From a checkpoint of a small encoder-decoder audio transcriber.
Model: log mel input, encoder arch conformer, encoder norm layernorm, encoder activation gelu, encoder layers 6, encoder width 320, decoder width 320, decoder layers 6.
Rows from block 2 of the audio encoder of a small encoder-decoder audio transcriber, named by matrix and row number. Rows with one number belong to one neuron. Each number is 500 + 40 x the weight over its row's rms, rounded and kept within 0 to 999. All counts start at 0. Numbers have three digits each. After the name is the row's rms in percent of the matrix's.
After each neuron's rows are labels from the 100 clips, of 14976, where the neuron reaches its highest value: "strongest on" is what is common among them; "loudest band" is the band of the loudest frequency at the time of the peak. Only what is clearly more common there than usual is listed. The data: read English sentences (LibriTTS-R).
# fc1: second MLP up (encoder.blocks.2.mlp.fc1.weight, 1280x320), inputs 107-213
# fc2: second MLP down (encoder.blocks.2.mlp.fc2.weight, 320x1280, transposed), outputs 107-213

fc1.483 103:521427487499457482533518521447473471476527537498473503484523538359466484515494457524444475559533489485528532493511465532491473526555482538460465502540460546476550494450510555464578524501559484449496485469576551556543545543532434518500417442494534471482511541542460502534498536495557388418471555486460544488433448486584544
fc2.483 108:532490463426494555477539488441498456495455573483532480490425468498553499514422614539559496464539564518503521497528512436559481516469468544527528544474497573511447477455537489523508522472491477551464463530541519542542518457555444526439457560481533454495446485477534465516494613492513496490555507482495429497503549435455521
strongest on: the word "the"
loudest band: 250 to 500 Hz

fc1.554 103:455550489497415537502547515458456511469522545492564476515555471424575483518446479549441542517509509508491537524476488481469499485501490493597533474535483472495508496437513569455512531488493408487497489483596470507528523498505446505554423465479450512575551583492425502527530519518566395492543508398403506560398480484486483
fc2.554 096:452549473527458480530528515546428462535528449583472536534483500498490548553466481574461513494554510529520490418473451548558434470513450547445523518505484469483522509488516585504453440471507518535537497494480560532529497577522535543427529494498537478408471431542530531500538474489558519531498539438401391464472509566499631
strongest on: voice: male
loudest band: 250 to 500 Hz

fc1.723 106:489554512516574522531573508537532492485437529420599470480556511490478510594463504545437477542528448473503435494557526454519444503440541520562539537525487508530482470518470415520470561518492516402526572492455503516497523550514430477500530494455513477508570490495500528497526531447499561467471452537474602543535508469493486
fc2.723 110:550491483507498484522533482513546535474467526477504508531517448465462421488545523515536477474536524517480524486529495440467473482460473497536525522443469482530452493543456471517471515505397469551458567466496489455478552509466467486493505497615444559513496490495530410446445501484496531547503565573541544531512534476546524
strongest on: the word "i"
loudest band: 500 to 1000 Hz

fc1.62 102:444509506493514402514429472552454536464469502531526541488531463479495479473479480487513488522550500547492433519454541465421488465521463510411563468568454540428386482517512535505509555499564544499521502559446564485563454521535508456495406482430451406505485419541482538503528509518507513516528421526464522448565517497504513
fc2.62 113:458525468564578542426491462510507552525466372500461530554456514457488466483502548447539519499538481498487424494494423466491505497448506478544464500544522528538461542507443522473534454575459474522426511512463493414481414498474489451459500534471520500562450510453430535534424530480497498569428497595558527517497509447479448
strongest on: voice: female
loudest band: 250 to 500 Hz; 500 to 1000 Hz

fc1.684 097:488456517490562472483442513536451530555450550534490495536479485535507511549519506460447461551513492562544499547477474524483439469508494512489457511475469437475530479496473512561520535494538495479474491472469493484540559546487511534482483476507539455418495510575434488465508464468564577466505579555494486493525520487459512
fc2.684 099:476514518458497536498518411533580465506462521515465504547473554557528478444427502530495467486429481576572516513484534457604455476461479458494501461402544495481470443567520445496436434461491500512491527552456472446442473505558450481517540510481509467485480485543491505538509518519534529536467498521488535424561526538491515
strongest on: the word "the"
loudest band: 250 to 500 Hz

fc1.649 103:548512455490481524464463452547436474536505532482510467502524530498552505515552455449463454587521401476541566452430443511459535499518544526469397465475425589469572518472439474419534555502557496498559503517550493595442529480491424485491497512450524488488491529519489548533496456515498488464509525523533626506518451522468444
fc2.649 108:530507564569541532476464535509440499579525552474524499567410489453485484538539513545503524574528448451473504464469505544495472500560452510504466502439457580529515569530560522418460514493522508440501519537455474503519455422484576429528509514524517500512542441531520472542444512540417463530480472492538500509459518534488488
strongest on: voice: female; the word "not"
loudest band: 250 to 500 Hz

fc1.72 122:571428464474536447542452556524516503466573557506454527481577527484494527527506390441503571554485503504486521580399457495382504527497514518468547497516437506426492504501495521516519499567537539482490527457505526515461466506494479471500479474440526490455499443540480526508521528568469397470506563511474519499450506527514468
fc2.72 157:553614539490503580507589519498507431484520469496522467504432467515440515519426572530470491527545506490532491528628438527609496488563422529500497452496491545503520568477525497493477516465456464484469453457516477511502484465579514506488568576542484554564468573495541495497516504468526573599479531472534478532450511530511497
strongest on: voice: male
loudest band: 250 to 500 Hz

fc1.729 090:539524486517591498490533568500490567459417558458530456470575540478482495505488515480477471540556481532426470515530521440522557467518528480492525526482511531520513478443544504483581458544470463475454552564459470438527447475471463446478411520518524462553525482490419407592477486476480491466492498518528603528488443453509501
fc2.729 091:540566502532474527473494535582494506507532517461540464491539458511529470429464466467450557550462502494490508423485480489510523448546499465470487544484399508494546466607480456475485545484488465427547470534513455391474489476455515517517491543522460453580478492447475467530511566473461560643546456553524554479461513522529434
strongest on: the word "i"
loudest band: 500 to 1000 Hz

fc1.481 088:460490522447527452513476492520398485487514484507507498503507538482491479430411474479458560502487520500601504550510569474482482482533474486507496504458524580507477513470535522473512450519519502555518517520585560506495543462537499501513477492581491444513506543558504417472472518506516471474510466503505480490512527489533570
fc2.481 082:569504531512462518498601583534503492479518522445426602500497533556501562495493527506515496468552546421469481489452460540486457492585419518492526526485498489499494499467481506441482513501463465558480545530479506447474455499509527463525471523455458513449424481557568470532547454586499497504513523456545492495514463470566455
strongest on: voice: female
loudest band: 250 to 500 Hz

fc1.353 089:551506469504497498555510507475418519469467519453556516462527494452557432567460484512469538539552531491502540493542463491488555487486509539522494480498546466567456482486480467465504567474517487457481499525480493488512511496484579550497439493513571448483541451600494541467462481483520440503478523481473585479552549432517453
fc2.353 079:512477498540578554432443603538488483522487533511450466498428541527527460478480467503497486495498486465492477452458433476474530412549519508501466544467488526501594534422444454480527523525505502552505523547474501543540581498491475539465454465495554532606523435542478465478461471560510453495479554539473549533540549450550470
strongest on: the word "be"
loudest band: 250 to 500 Hz

fc1.37 101:523462533435546481550453392500521540568491519442508515540444524513524502590527484467438383512591482571545526591467493455462588489515484504564516457547577492490426483459467489507536542471470475546581511515595444518503500556473461565477442472418494484519542574494501509452469500480472471427494462554544520556510476454543502
fc2.37 105:472516494557455507518413545493464497517427560479497534530550487492534461479499523438529571584528436525508445478529504494454528481598418476443518458495499521481483476489512470512430487498522547504544477501491554493444454445551519459461465492537466501511500517535450457476537625511453545511515464516561544484480573521434368
strongest on: voice: male
loudest band: 250 to 500 Hz

fc1.734 100:425472456466498475511447418533461582538478507484434444536529560540474533529509437488533501499494521560477478541489588480500500534502515473507459535505511480504454533487532482525567508522443514511519535538565482562502517516475469426423471481463517433482628488427477472466501487476487511455450519550517503502446448422529524
fc2.734 092:534525517571501466509515557530503467494541479523508495585503464428455530498418488564522530476452483524508475517533444478501510470485435472516541510480544547485451468525528494519481522504542483516494453491457465483533586472525486522467558556478405509529456505505557503604486460482509569568549480474540407558451584482530492
strongest on: voice: male
loudest band: 2000 to 4000 Hz

fc1.45 097:538504508561560443523525501450492523467388512488550522498579407471532525509437529531405485495483492532491465491511516467459418497465535487455533518511525541521513486467534539503533491463494495505528535462497542467488541480473442468518443504511504476516533585527447423485448512432532484436531529496500590451541460444433480
fc2.45 104:515472491521483513452476495477453479513516461485496524439512450546537511433495479455492518589464542543474479505478497478478540478549540458423499473407455513485586504584504413470509538541522483539505518536490483437511497450421402436520518534546500495506429485464526470529532544548483523514526554578532564472512451572496490
strongest on: the word "i"
loudest band: 500 to 1000 Hz

fc1.744 099:473510470532503554614452469493472532447478561495483531506516440483543528476450509447469419479541490551489465525518524453483479534526411513502529470435519495462503529510518430536504423487596578468569487530469396535521536542448461407492533483542490432533513471488500451434536596479458485496527429526494543473524530491466468
fc2.744 096:466504504515467496500506463529468545517507391491519531537438461557464529480509461487462517491482478460461575498551497492438480537476474425519465482529560456530540567517448506519479512542426498508457452483529443538533507513530456488544534556465437558486515468521500595514389466484521493554468473457491490535507522534495475
strongest on: voice: female
loudest band: 250 to 500 Hz

fc1.431 106:498433467468561482502478498502539530582501535427482539506510525509459533509525467461448488562539399556463491519503522507436509430466502506403484447488565543484482516477458538500497527522499558527527522571583509546543462540461481427493479500432546469539512498472448557462523429459463510453467532527472532534505549462543425
fc2.431 109:493507499527405546426463539519519476581554485517503520543463608484529498459471524500500587586501454438529465469500522523490557452546513504468435483470502527532532499488453502435497473474518506531476449528462492530475470506533460483521539527504457507464428513524494445555541549585457482503422518477488475552511607518491440
strongest on: voice: female
loudest band: 250 to 500 Hz

fc1.217 100:531431519457483504567534516461488403442502520470488501426495481477587479521536460465457472511507598508528522520499512499524551516570493570500516546470491467515449506475514551563527520468573456575514491503533517526529466560498512529513477477467566413521519554542480516487510437434514458394525511448454526556500508506501502
fc2.217 109:501513512527458421502518525511483423445540529494421536521476495507540476509582494518483550502484477431511441468437512529484500503505455562470534535494427547424487475479468472526487551572549564446568443532491530502481538501557473476585495540535346461492465453473503485482479512531538451541434500504495495440512515460577494
strongest on: the word "be"
loudest band: 250 to 500 Hz

fc1.662 107:502485442488486418548474572505505531498461539540523529489524502556600496519482499472435467537519492450549563517421513435455512489500468491474470530477517497542489457480495528473479505448545489494545491431559446467578539560533462533514419536522484491542574534534475516444471476487565498462525527419438470407530521523435480
fc2.662 109:548565515531502529515453464470436481515518471481481493500543545552489457487448487474460455505439444484501450525515502542471497478511401555532447622558451502472512440544484481547479516531538462502517493511493502447561495484536484495481615553482541518599538446456481518475478511481509521568522468574565497491486569440469431
strongest on: voice: male
loudest band: 250 to 500 Hz

fc1.396 098:556515516476527515555495491482459476518524512507460489545556513432499545538487471497451468467515515536487501545512468505469492539532527524485514528530472527492552504505493558522539524483555487515442530479516505566503494494471525418565425453498518508514468495509505486499510458466539463422493566455423532504478432449560496
fc2.396 093:487417526431438489388456538511513498488473493505502464518456536495545393508469533580460535491589523455492495510534496471486499525491477508523489508534498541531603467531525550483501514483494457491503586506533474560484497473502477529467469521525437596452452429563512558483522555485517575540553497535516492429549473542479601
strongest on: voice: male; the word "the"
loudest band: 250 to 500 Hz

fc1.459 097:513505470494511487524544541493539482523462477443516504467512503476533502559485480453469529570532493527485468487543476446515529572536470496480537466497460446514531534439532519548663458519525495480497488494520488533459502509478498463525437430468530410522499558474439488544434391483498501414429466481452548501479507451522502
fc2.459 104:510482519550486512509418471538457503523505523532524480396573458479490509453519429463493562555496537461516591508450468520492501464560482493534454511460390586486503520553519441584454557519507472472491469524505485509510506523480472466483484579505484476459446429526433561503521575486495526573496471563488516481477547564462476
strongest on: the word "i"
loudest band: 1000 to 2000 Hz

fc1.392 095:467520487511475524496545480454546461540441487468538426582497430467521473492523511575449480534544507534508436521507450509460477581463463452498522448587539456551498453421481496446582502433497461540512494498560542465503519551448555547490462484506498524519494536439462518524530466485556486495551503506505498444572500457430443
fc2.392 095:462489450491483531466529485454519510459490508520527522553453589477434480563582514431441527437513511532505435553482527452492400473540421460498474506517475520486560465556427548485430507470536564529453529449494529529481500604539469535471397526528521477458457433525511484479574566538462520586455478451531417487554475447520503
strongest on: voice: female
loudest band: 500 to 1000 Hz

fc1.627 098:507494548515558458536523455525567513514471527478521577455486400478500490512469505474409482473501468546500544488481495487487513521489445511513580467527478436397477526539550530444524508555529526555489509495493440512481485558480463466552447486475550516525496516489509554538509525532511540431505446525465456550608516420471567
fc2.627 097:515479485514481434479548495512463500439529451557524494528480482447536469467549476534557576495539437398533506475539505467514466478527469503453580506484477484584546473476487509519477422491488480527517515468468405442380558443556552501435470516502430494472510559523493482547474490536498459515510506495563439493495502517565481
strongest on: voice: female
loudest band: 500 to 1000 Hz

fc1.528 107:464555510454487505499532538473542510495411489476513528558483521446512470498389486485529469507504455530511546493481511519510553494524545453552451463584534460483502431529491509464532463412530510469510509545500556525522521455478520549498506500431459490403534451571488520478562445418474516461583517515466543511530501507514534
fc2.528 109:469578443444464449456457562600515510482478471536494484488541532494500494353550507544575547547482457517515496449549487516525465473519586478491447512467390490448515470460571485446526460572550497475458511588432485503376533425494521468518505513479524499460463405475541461558478556546484491438521442545431512451559441568552508
strongest on: voice: male
loudest band: 250 to 500 Hz