A small encoder-decoder audio transcriber, trained from scratch: trained on read English sentences (LibriTTS-R), 15625 training examples.
Rows from block 2 of the audio encoder of a small encoder-decoder audio transcriber, named by matrix and row number. Rows with one number belong to one neuron. Each number is 500 + 40 x the weight over its row's rms, rounded and kept within 0 to 999. All counts start at 0. Numbers have three digits each.
After each neuron's rows are labels from the 100 clips, of 14976, where the neuron reaches its highest value: "strongest on" is what is common among them. Only what is clearly more common there than usual is listed. The data: read English sentences (LibriTTS-R).
# fc1: first MLP up (encoder.blocks.2.ff1.fc1.weight, 1280x320), inputs 0-106
# fc2: first MLP down (encoder.blocks.2.ff1.fc2.weight, 320x1280, transposed), outputs 0-106

fc1.127:487461567461531500471641509488508526467480519531484572511532477469547468495567547418543483476511538535416540450522516457565499523471502443490575487475513452489479530487494569544577493432547537423517521465489491510471473596481514526491422481431510507505463471613552439470504505567522412456546464421476517531518471506475445
fc2.127:409529538463603506535532554482528485471505515340492462543510493478513484519531517472565461571466523504496517486510467587497499499467412510451565491513516509469530529535495533536537508507525449460538490556518491515564479462515515464456453485520521516509506493520524526519455540491497447540492523488423491518471393518417573
strongest on: the word "of"

fc1.719:519485532489458495535507443474460497549506517534546499468416507418478517506563543514522624504499510521455505494573559514505529486499582494473531506474536611537498496508549488504502537431462482532524460511544419529547500461488424470464554492452543661540513461554552516464475514492503538431492517465464447523443567432489518
fc2.719:509525491469400503541420482498462463482472496516464498472508421473548474512551413562521474571451509453493443571527546493460528469468541493496485472524470461527517512544464541527454513530495500497474441419436495462419543480455506497467460501488482471476497489495485518480502522431422542444550454471459506476533580479622500
strongest on: the word "the"; the word "in"

fc1.702:486505555514503595503551525567512560539443503551497515438516491461488584549467521485556556494515512509427552438526478460542468479529514518512493468499565535523456450463507527565469502449517534495580481480498525464525493498519523444525505429466465523569463536483490500514506489471463501505510537484493529503419509491493493
fc2.702:439555486521487433538514479518490464510560530549520521465530489423566528573421492501545494494489480442456456514558548530455469437544457475501396474472501547520447475558532501468507427551522458515463543548468526510455549533520496538541531479496429464524468530480473418542530508536464523448473554481542519475508471512546502
strongest on: the word "your"; the word "you"

fc1.546:498471561479494592512478466455511551522498469526556579549542556486519550500510445498474503547548559578473515505502537499480482506483529444502558531485487490516482413474494434437503476559503485538476505497549508494571472503496409393563483519512487568468543513485553463447517453499478470551510442428476550481509484428491497
fc2.546:454457521493531585475462567500561521527520536461521472469457518600502523464509475522508541491531483483443492459468508451534531457471488499521418419584508541495479512503487486458468532465472504512430501536517507459542476495485457530522510522563445519541496537445503583549480461564497495543420499500483492480586529512493509
strongest on: the word "to"

fc1.172:531528509487551503531450462549522514444499506529500458428563557407486521523555507474542561507457506454546566475473450441505494543500482410568493489504537463608519542458521504537520452496505558502496480503503493479543471524553455566450474499478461500568439496435566532492560425512510474451487510513508593555520521434441416
fc2.172:466471505470537516432550517546458470505499493471529474419511493514557507473467486517478534502531477407500540523539485455570526483512536476457508515554539438431492560543438464517460501536489506514430456519543468543535575518587472450496504512454513459457547528452486533534495413511466546468514464591491434497471524567536503
strongest on: the word "my"

fc1.762:488539495503484513471486520516495531601463483505506528502463509505467486478520493493475597508545549538462520443500468478612479508498503476508487515563511436470514556502461498515584537534382604554538512457496514449518474520477489438551496449440497538589484519516504546496432482465564428614521485532484533496474486451500494
fc2.762:451531499525507503496464508455508510491408458504517482527444401504550574442529485512534478518460505563435410534446445499458448483504530511513482469569545447544469469535488523536533512527531473480454496480505472463489509468482443526489496557488499518477424473480484584576501488557500469459510416526489467467495489485535478
strongest on: the word "to"

fc1.537:510499484481527502527568501520540422579497497508460561532507552451439465559533541507590514439481549415416515472501498468493539504493492456454500501445540431473502541449499530453589480430446511570494527513448470554494449529465502562473457458483419570475511498535504467501505487513484524486501533519566507529432456564455485
fc2.537:433455472577469506493525501474525502487577559538473473493501508516508527521479457527617472509505496552514448481517482533524556461521464531534512469454524536496463470585438548540469491514503503490552535580443523463494453533521485471599428499470521473502485567472581478486449532540494486480422500513461468573518469495538542
strongest on: voice: female

fc1.82:534553400461523447502527423553551506551520515541461543440509497530521466482538485509465509419428429445490506526477503529493507479527441448556487540446558522562557596534485488522498434516504489509458533510475511585557485556522485497506509543471537518451603469555525481531469533470519462482523501513450496534454497444508454
fc2.82:473523518507442448504454495484558543468514537433489474456537464436514628518398585511459467501470404530545503552531513521510492555499453468430456459458508526422542496468497526458473453509471453531543512484547476495594439474514482489561523487430559487500478513542505454518557545557506518486491492479484500500505458462462571
strongest on: the word "but"

fc1.569:519473572425432479506515477469446503482517519520518552487477542469498530495487480525461560479515452569423522523535569434556468479487535453509494500543561456521414468452472490485552555477464545564537530484563480496485466542492515545641521503474465513533515499475562468494504538557490470575537411509463569521518426475503510
fc2.569:431520563468541522489493531500453485481456462521545480530428386538577499480477503521524497506524540534508505588515481450562453410509505489479420436552485501531418462499458487504511493560454463524507525541496545470526509452437418552488504551516490518555494460468419534499516443530524525539545493458536532527529434466546552
strongest on: the word "to"; the word "be"

fc1.678:525476502497481555443557493489442561523613488556504472524460469488570448480435547462501530480564491456472583534501491445482539523493473551517525528500543466532475569522501461565554436476451490440526506553485458494526482557607449501542476486432480563505546466510497544420552517533529465506549520561535465529461434491533537
fc2.678:497526436450503477548519554540504491497508407534481460542464520513451423531480492543465532510497506493525548505520481482532507471518458480535498455481563505514523525544536454425436425554529444525536542484506497509456461561569464490460457476498510547483540569558465488465439574489449507478551549445489482534420492502582454
strongest on: the word "but"

fc1.660:537543507530428449480514404517454501469558468516443540496511537449464492501496434455511548455485505487554503428515562519479492513480485482577530464465474543491515487461443505510514472484474552389470469543515480514549441516480463516538495539473570454491494477469476474477490522493508439531550439514457517521470464471492562
fc2.660:530443493514457467566560582437495580514481444476539532490478431443483544521464454478521477514483500504532526499506497459430601513490451470555407521514475481547471482486494458454516483489575543493476533549483515554540491457473487470503439444457568508499497446507509502524500516500415544456523523464504462436436474475536480
strongest on: voice: female; the word "be"

fc1.221:541524565480489556491537441520535497496441465543534538481460492448527539460511484471557511468506542491470482493500543435480516506502477454460496516510501470459465570487472578563564457408508529418588494476509477524493448528494503477494514486464458564471488558485485460438497543459542491470535425489483552560455499488475549
fc2.221:500510531426570495516511507521524511470449487514554463500534454446416331495520510448509505504592478439454529556466570483507457494500490479582534457555545473523496535492500498518496479478532526471569478509503510463521543514535499453524501533430546555555471471543517446534505483467496482499545487430428555560448443566493517
strongest on: the word "of"

fc1.564:533450531460496519461509528543582479493476493531570536560442464470491503507507518501479484522504495566464504512496514487585497477463463476452505499503569494498491487417498520524467475478474521536493523528485499548560445467502562392455494454464539497513520501523543524486511477424465504475532479462475543532482522455531522
fc2.564:498438494503587467462501514480525544555498476490498429475472504454453476500517437426547478483579542491502476429471444470441529484525519541555450551510492496535415502541475505544500490409469465546452443616417558425450539433534520549518489458527500487527460566501476563496543528512511497499464490507518493523517559499494419
strongest on: voice: male

fc1.460:487484491473550525504555475429504489547451467519543483455505528413448516516539446519540586475514526498486575549470480461542552491521490445509496466477469461513470552469486475636540519551466464489507465521525466484520475481523505486504437529489530492542431507533528520467515444499462543536538534436495491517453474472521473
fc2.460:592497436486518522507486539492484593549518464507515495511453444515477448604429560532532575475504510496460542496529483486531497437566503498486486420540517542486465545523474414511490603525527518505537563544500544490521509499577467490531533496500482472497569518531482509513522502427458518474464477480518488495484443534548550
strongest on: the word "but"; the word "with"

fc1.325:492470538444467606437531484526501483565453504464548603498491458492479521450526482510455502549495472561432496446456498422524480490477485452506540472527510477507486455435489505478488463467444572560534518490536540451508471551508494518578462496469493516528491449501499528522450547545489461544569419530473532491472504449510555
fc2.325:411537510489538554478519509533519545517460479498503473560467409457575602550514515480578494507484531541507472513450490465510492489607501564520547395550529507482465453499473544556533457568474476470496519540493447490530502472466399519520496560539459463483475523457494536494400480529557425507502487448495565501559469491484508
strongest on: the word "to"

fc1.80:500545504466472500448504485562544433476503488546556524522470519501501541528508452544522561529539513545414531468520526485540492420491469490470509535490504468556446459468549513504492503501467533541546526518535479503521423595467468434582511513528475536510515549479576448453464527504487479554509429440459544558512538448537546
fc2.80:476494515481588467516465525546455475533507464500583537505439439534480527502549462521591501538510494464504490514521519478559500516522539461506442464540547469472477516505509495564543479537471507507434486476464482422545516489462461523512542563537517489537457481492556530457499490531471482512518458455513480576504482482478462
strongest on: the word "to"

fc1.480:546544501501532470490565464497440517495503515487510504529497492475504498503556490423529496416527491477479579517455495395546486531548447470512510463507563452444523494518487468479472522450432520459531510552479520523512486516524496528492445550387611550455437436443496512508484452502473493459505488441490497541426490385558456
fc2.480:461469486523501485492563411442477499525552543374479459431540468497510442481442451512460454526400469481540479533495529489487500574466505489508546379478523440537553510543478470500491488576536534457519597552504479479457543442498491487521533507542535509514487519540441553523453536482513495501438497567480430541492522538432564
strongest on: the word "but"

fc1.470:525528464475499527496543461498485525497483484540517505512539541441498497527480473470527572438433471494491516439462568522480557442516537432558557488519570528568519455483535521531553577469533471483520538565474482576574501500484543453527517485484488449418449542521540491451518496501522511471533482513528488496478501525454450
fc2.470:456480465497468514484426490532526458472477477454524498520520515491564504493530462491567472476495540565490492491461570470501453450576433516557447504414551463547443448533509566511527504598524507520524511471462555474487567461471567526501437468493469484491472511417470453522550481529495475528485516520531465534545408573470453
strongest on: voice: female

fc1.378:571516488511486508447529528543465518463493543601459496458486456449481538461550526444454505481536437474491532497456550454544584477461491525572480551496472463554427497459538513572546448481491514428448442499516468496509449593545510461525505472478518566538486537567514471411494509479524457470511530515510471492486465488537549
fc2.378:483596515533470501475498483536524478426524442542493558457438574562486508499524522603550421377464533433487526499477540491501510512460460536491488481446552520473498496511498458446436478451495497429477515567536578464540533562474519560496554576494525514515522468542478533469476520507572482517508418521433508566513479499577516
strongest on: voice: male

fc1.439:548521507450472523580509459591425483573425429566535537503524486422484547514496457525514509510545451503495514469483499502561482510528499407455546524551494538545485489470499509509522508545453526538478442493584480497514458539521474450606480449506521632544458524512509558475470439568470432565516468429490520530560516407561480
fc2.439:507513454457527495524530510583488507521500477574469516499452459467455537592505518500471534444515553502477546473488497453471496500555468480530471495593534492494479503570446493510532504627437511472551485479502586496468517534563485503535458525457493501561440523477474475525449525487524409507511445515493518510533444533533488
strongest on: the word "to"

fc1.217:572506437433529454466500472497500508459484500536481502527525520372559451499512443516601502497495513476533527537528444480533532493535489427499512528578560469491551537482463535533510478516565535492506507491487531537551464518570453422502510516362553566427520489504419533499603490451546510468528468523483467497481483430499482
fc2.217:502457533487494533480445465472492497504506539453486466444459528469459503446444495474492469541518563518464459478533545535459423538545543491449508386445547554506474522580439539531457503574464487479546490494558516480583458470548426516525530498471554462473466470495525497569513547443470519538514481546551542508533447486495444
strongest on: the word "my"

fc1.371:520484506506489494514505515522508550426560484468479476470517512485480467535548510452511463471542515522545574495483585422541521476488511467552461519479528452539452482506499504551489501503504435435531432559558468439489518507534541574494490456403500517620430451475470561499426435514458486464471476436459524510500491477545429
fc2.371:479497476481566472527515465460509433512500458415525469513465484538528498537515486486538531492423545542454455536545498542489485500412470502464533414559462481541480480482511519461493473577484516533472512478491531568503520512475429528531487511564421448513516466471428600529439471504426504576455491522458511486471526486469516
strongest on: the word "the"

fc1.709:557521454486462452461564435527525576490519474537462449441500480401458518480465492417507564489470471502595588394508465425522531559517547476519519527483431514480528508532546520498541469537510493475495522520470426517536541504545511543555475433456573539482492618467524450503535440528398495524436474527487548543481512429469453
fc2.709:480503470492547528437471522478526477464413539515531366529542507529487481537536425518478475560551477528540447546493468512538475594497487540426508474491497539520519545547499443480506520532448549487445440511542503489526513465499458482436456507456492494444539589404488535558484505503466478521475512495458491494553468529502486
strongest on: the word "my"

fc1.596:501581486442500480406569523542398461522489521552534491483530509481552529521457483440499472480554481507547490493502506500476469456495524501508542541488445544531506540478538504566462486491479461471564490528461424495540484493532516448552535474513473512491506466531484446488506459512477453445534430437525527491514498476510510
fc2.596:429538477496505498553561576548455463577448402554494429496455480446577522576472485560540521482476485492503430482461471455544524455504465526480488489531554536559461488533475477526480438587527545524504503535481552535460497506524519512506430519473463389491497531459452529545528495528521491464520517491544518473535489481500449
strongest on: the word "your"

fc1.208:528511527486507465463534413451527530504443493516432509548395569467463492445633494453510541532553556464486495468487552442537486549489446472527518516489538458488465459464557518527453457459506544473504465571552514491519509575524479451505442538494495507515455475526548467435578503448459445499565482480508544514418460439505531
fc2.208:420458528443550480517456517489504534496444502471506573428562528480501556503544508516427405484504475495501520528488544453545406492453465427471464509520527466445532571473527510519484598528466531557540575521549582581505546516507508514491539468498501484562473506509485520569527532509500426465413436482512551454459407486442473
strongest on: voice: male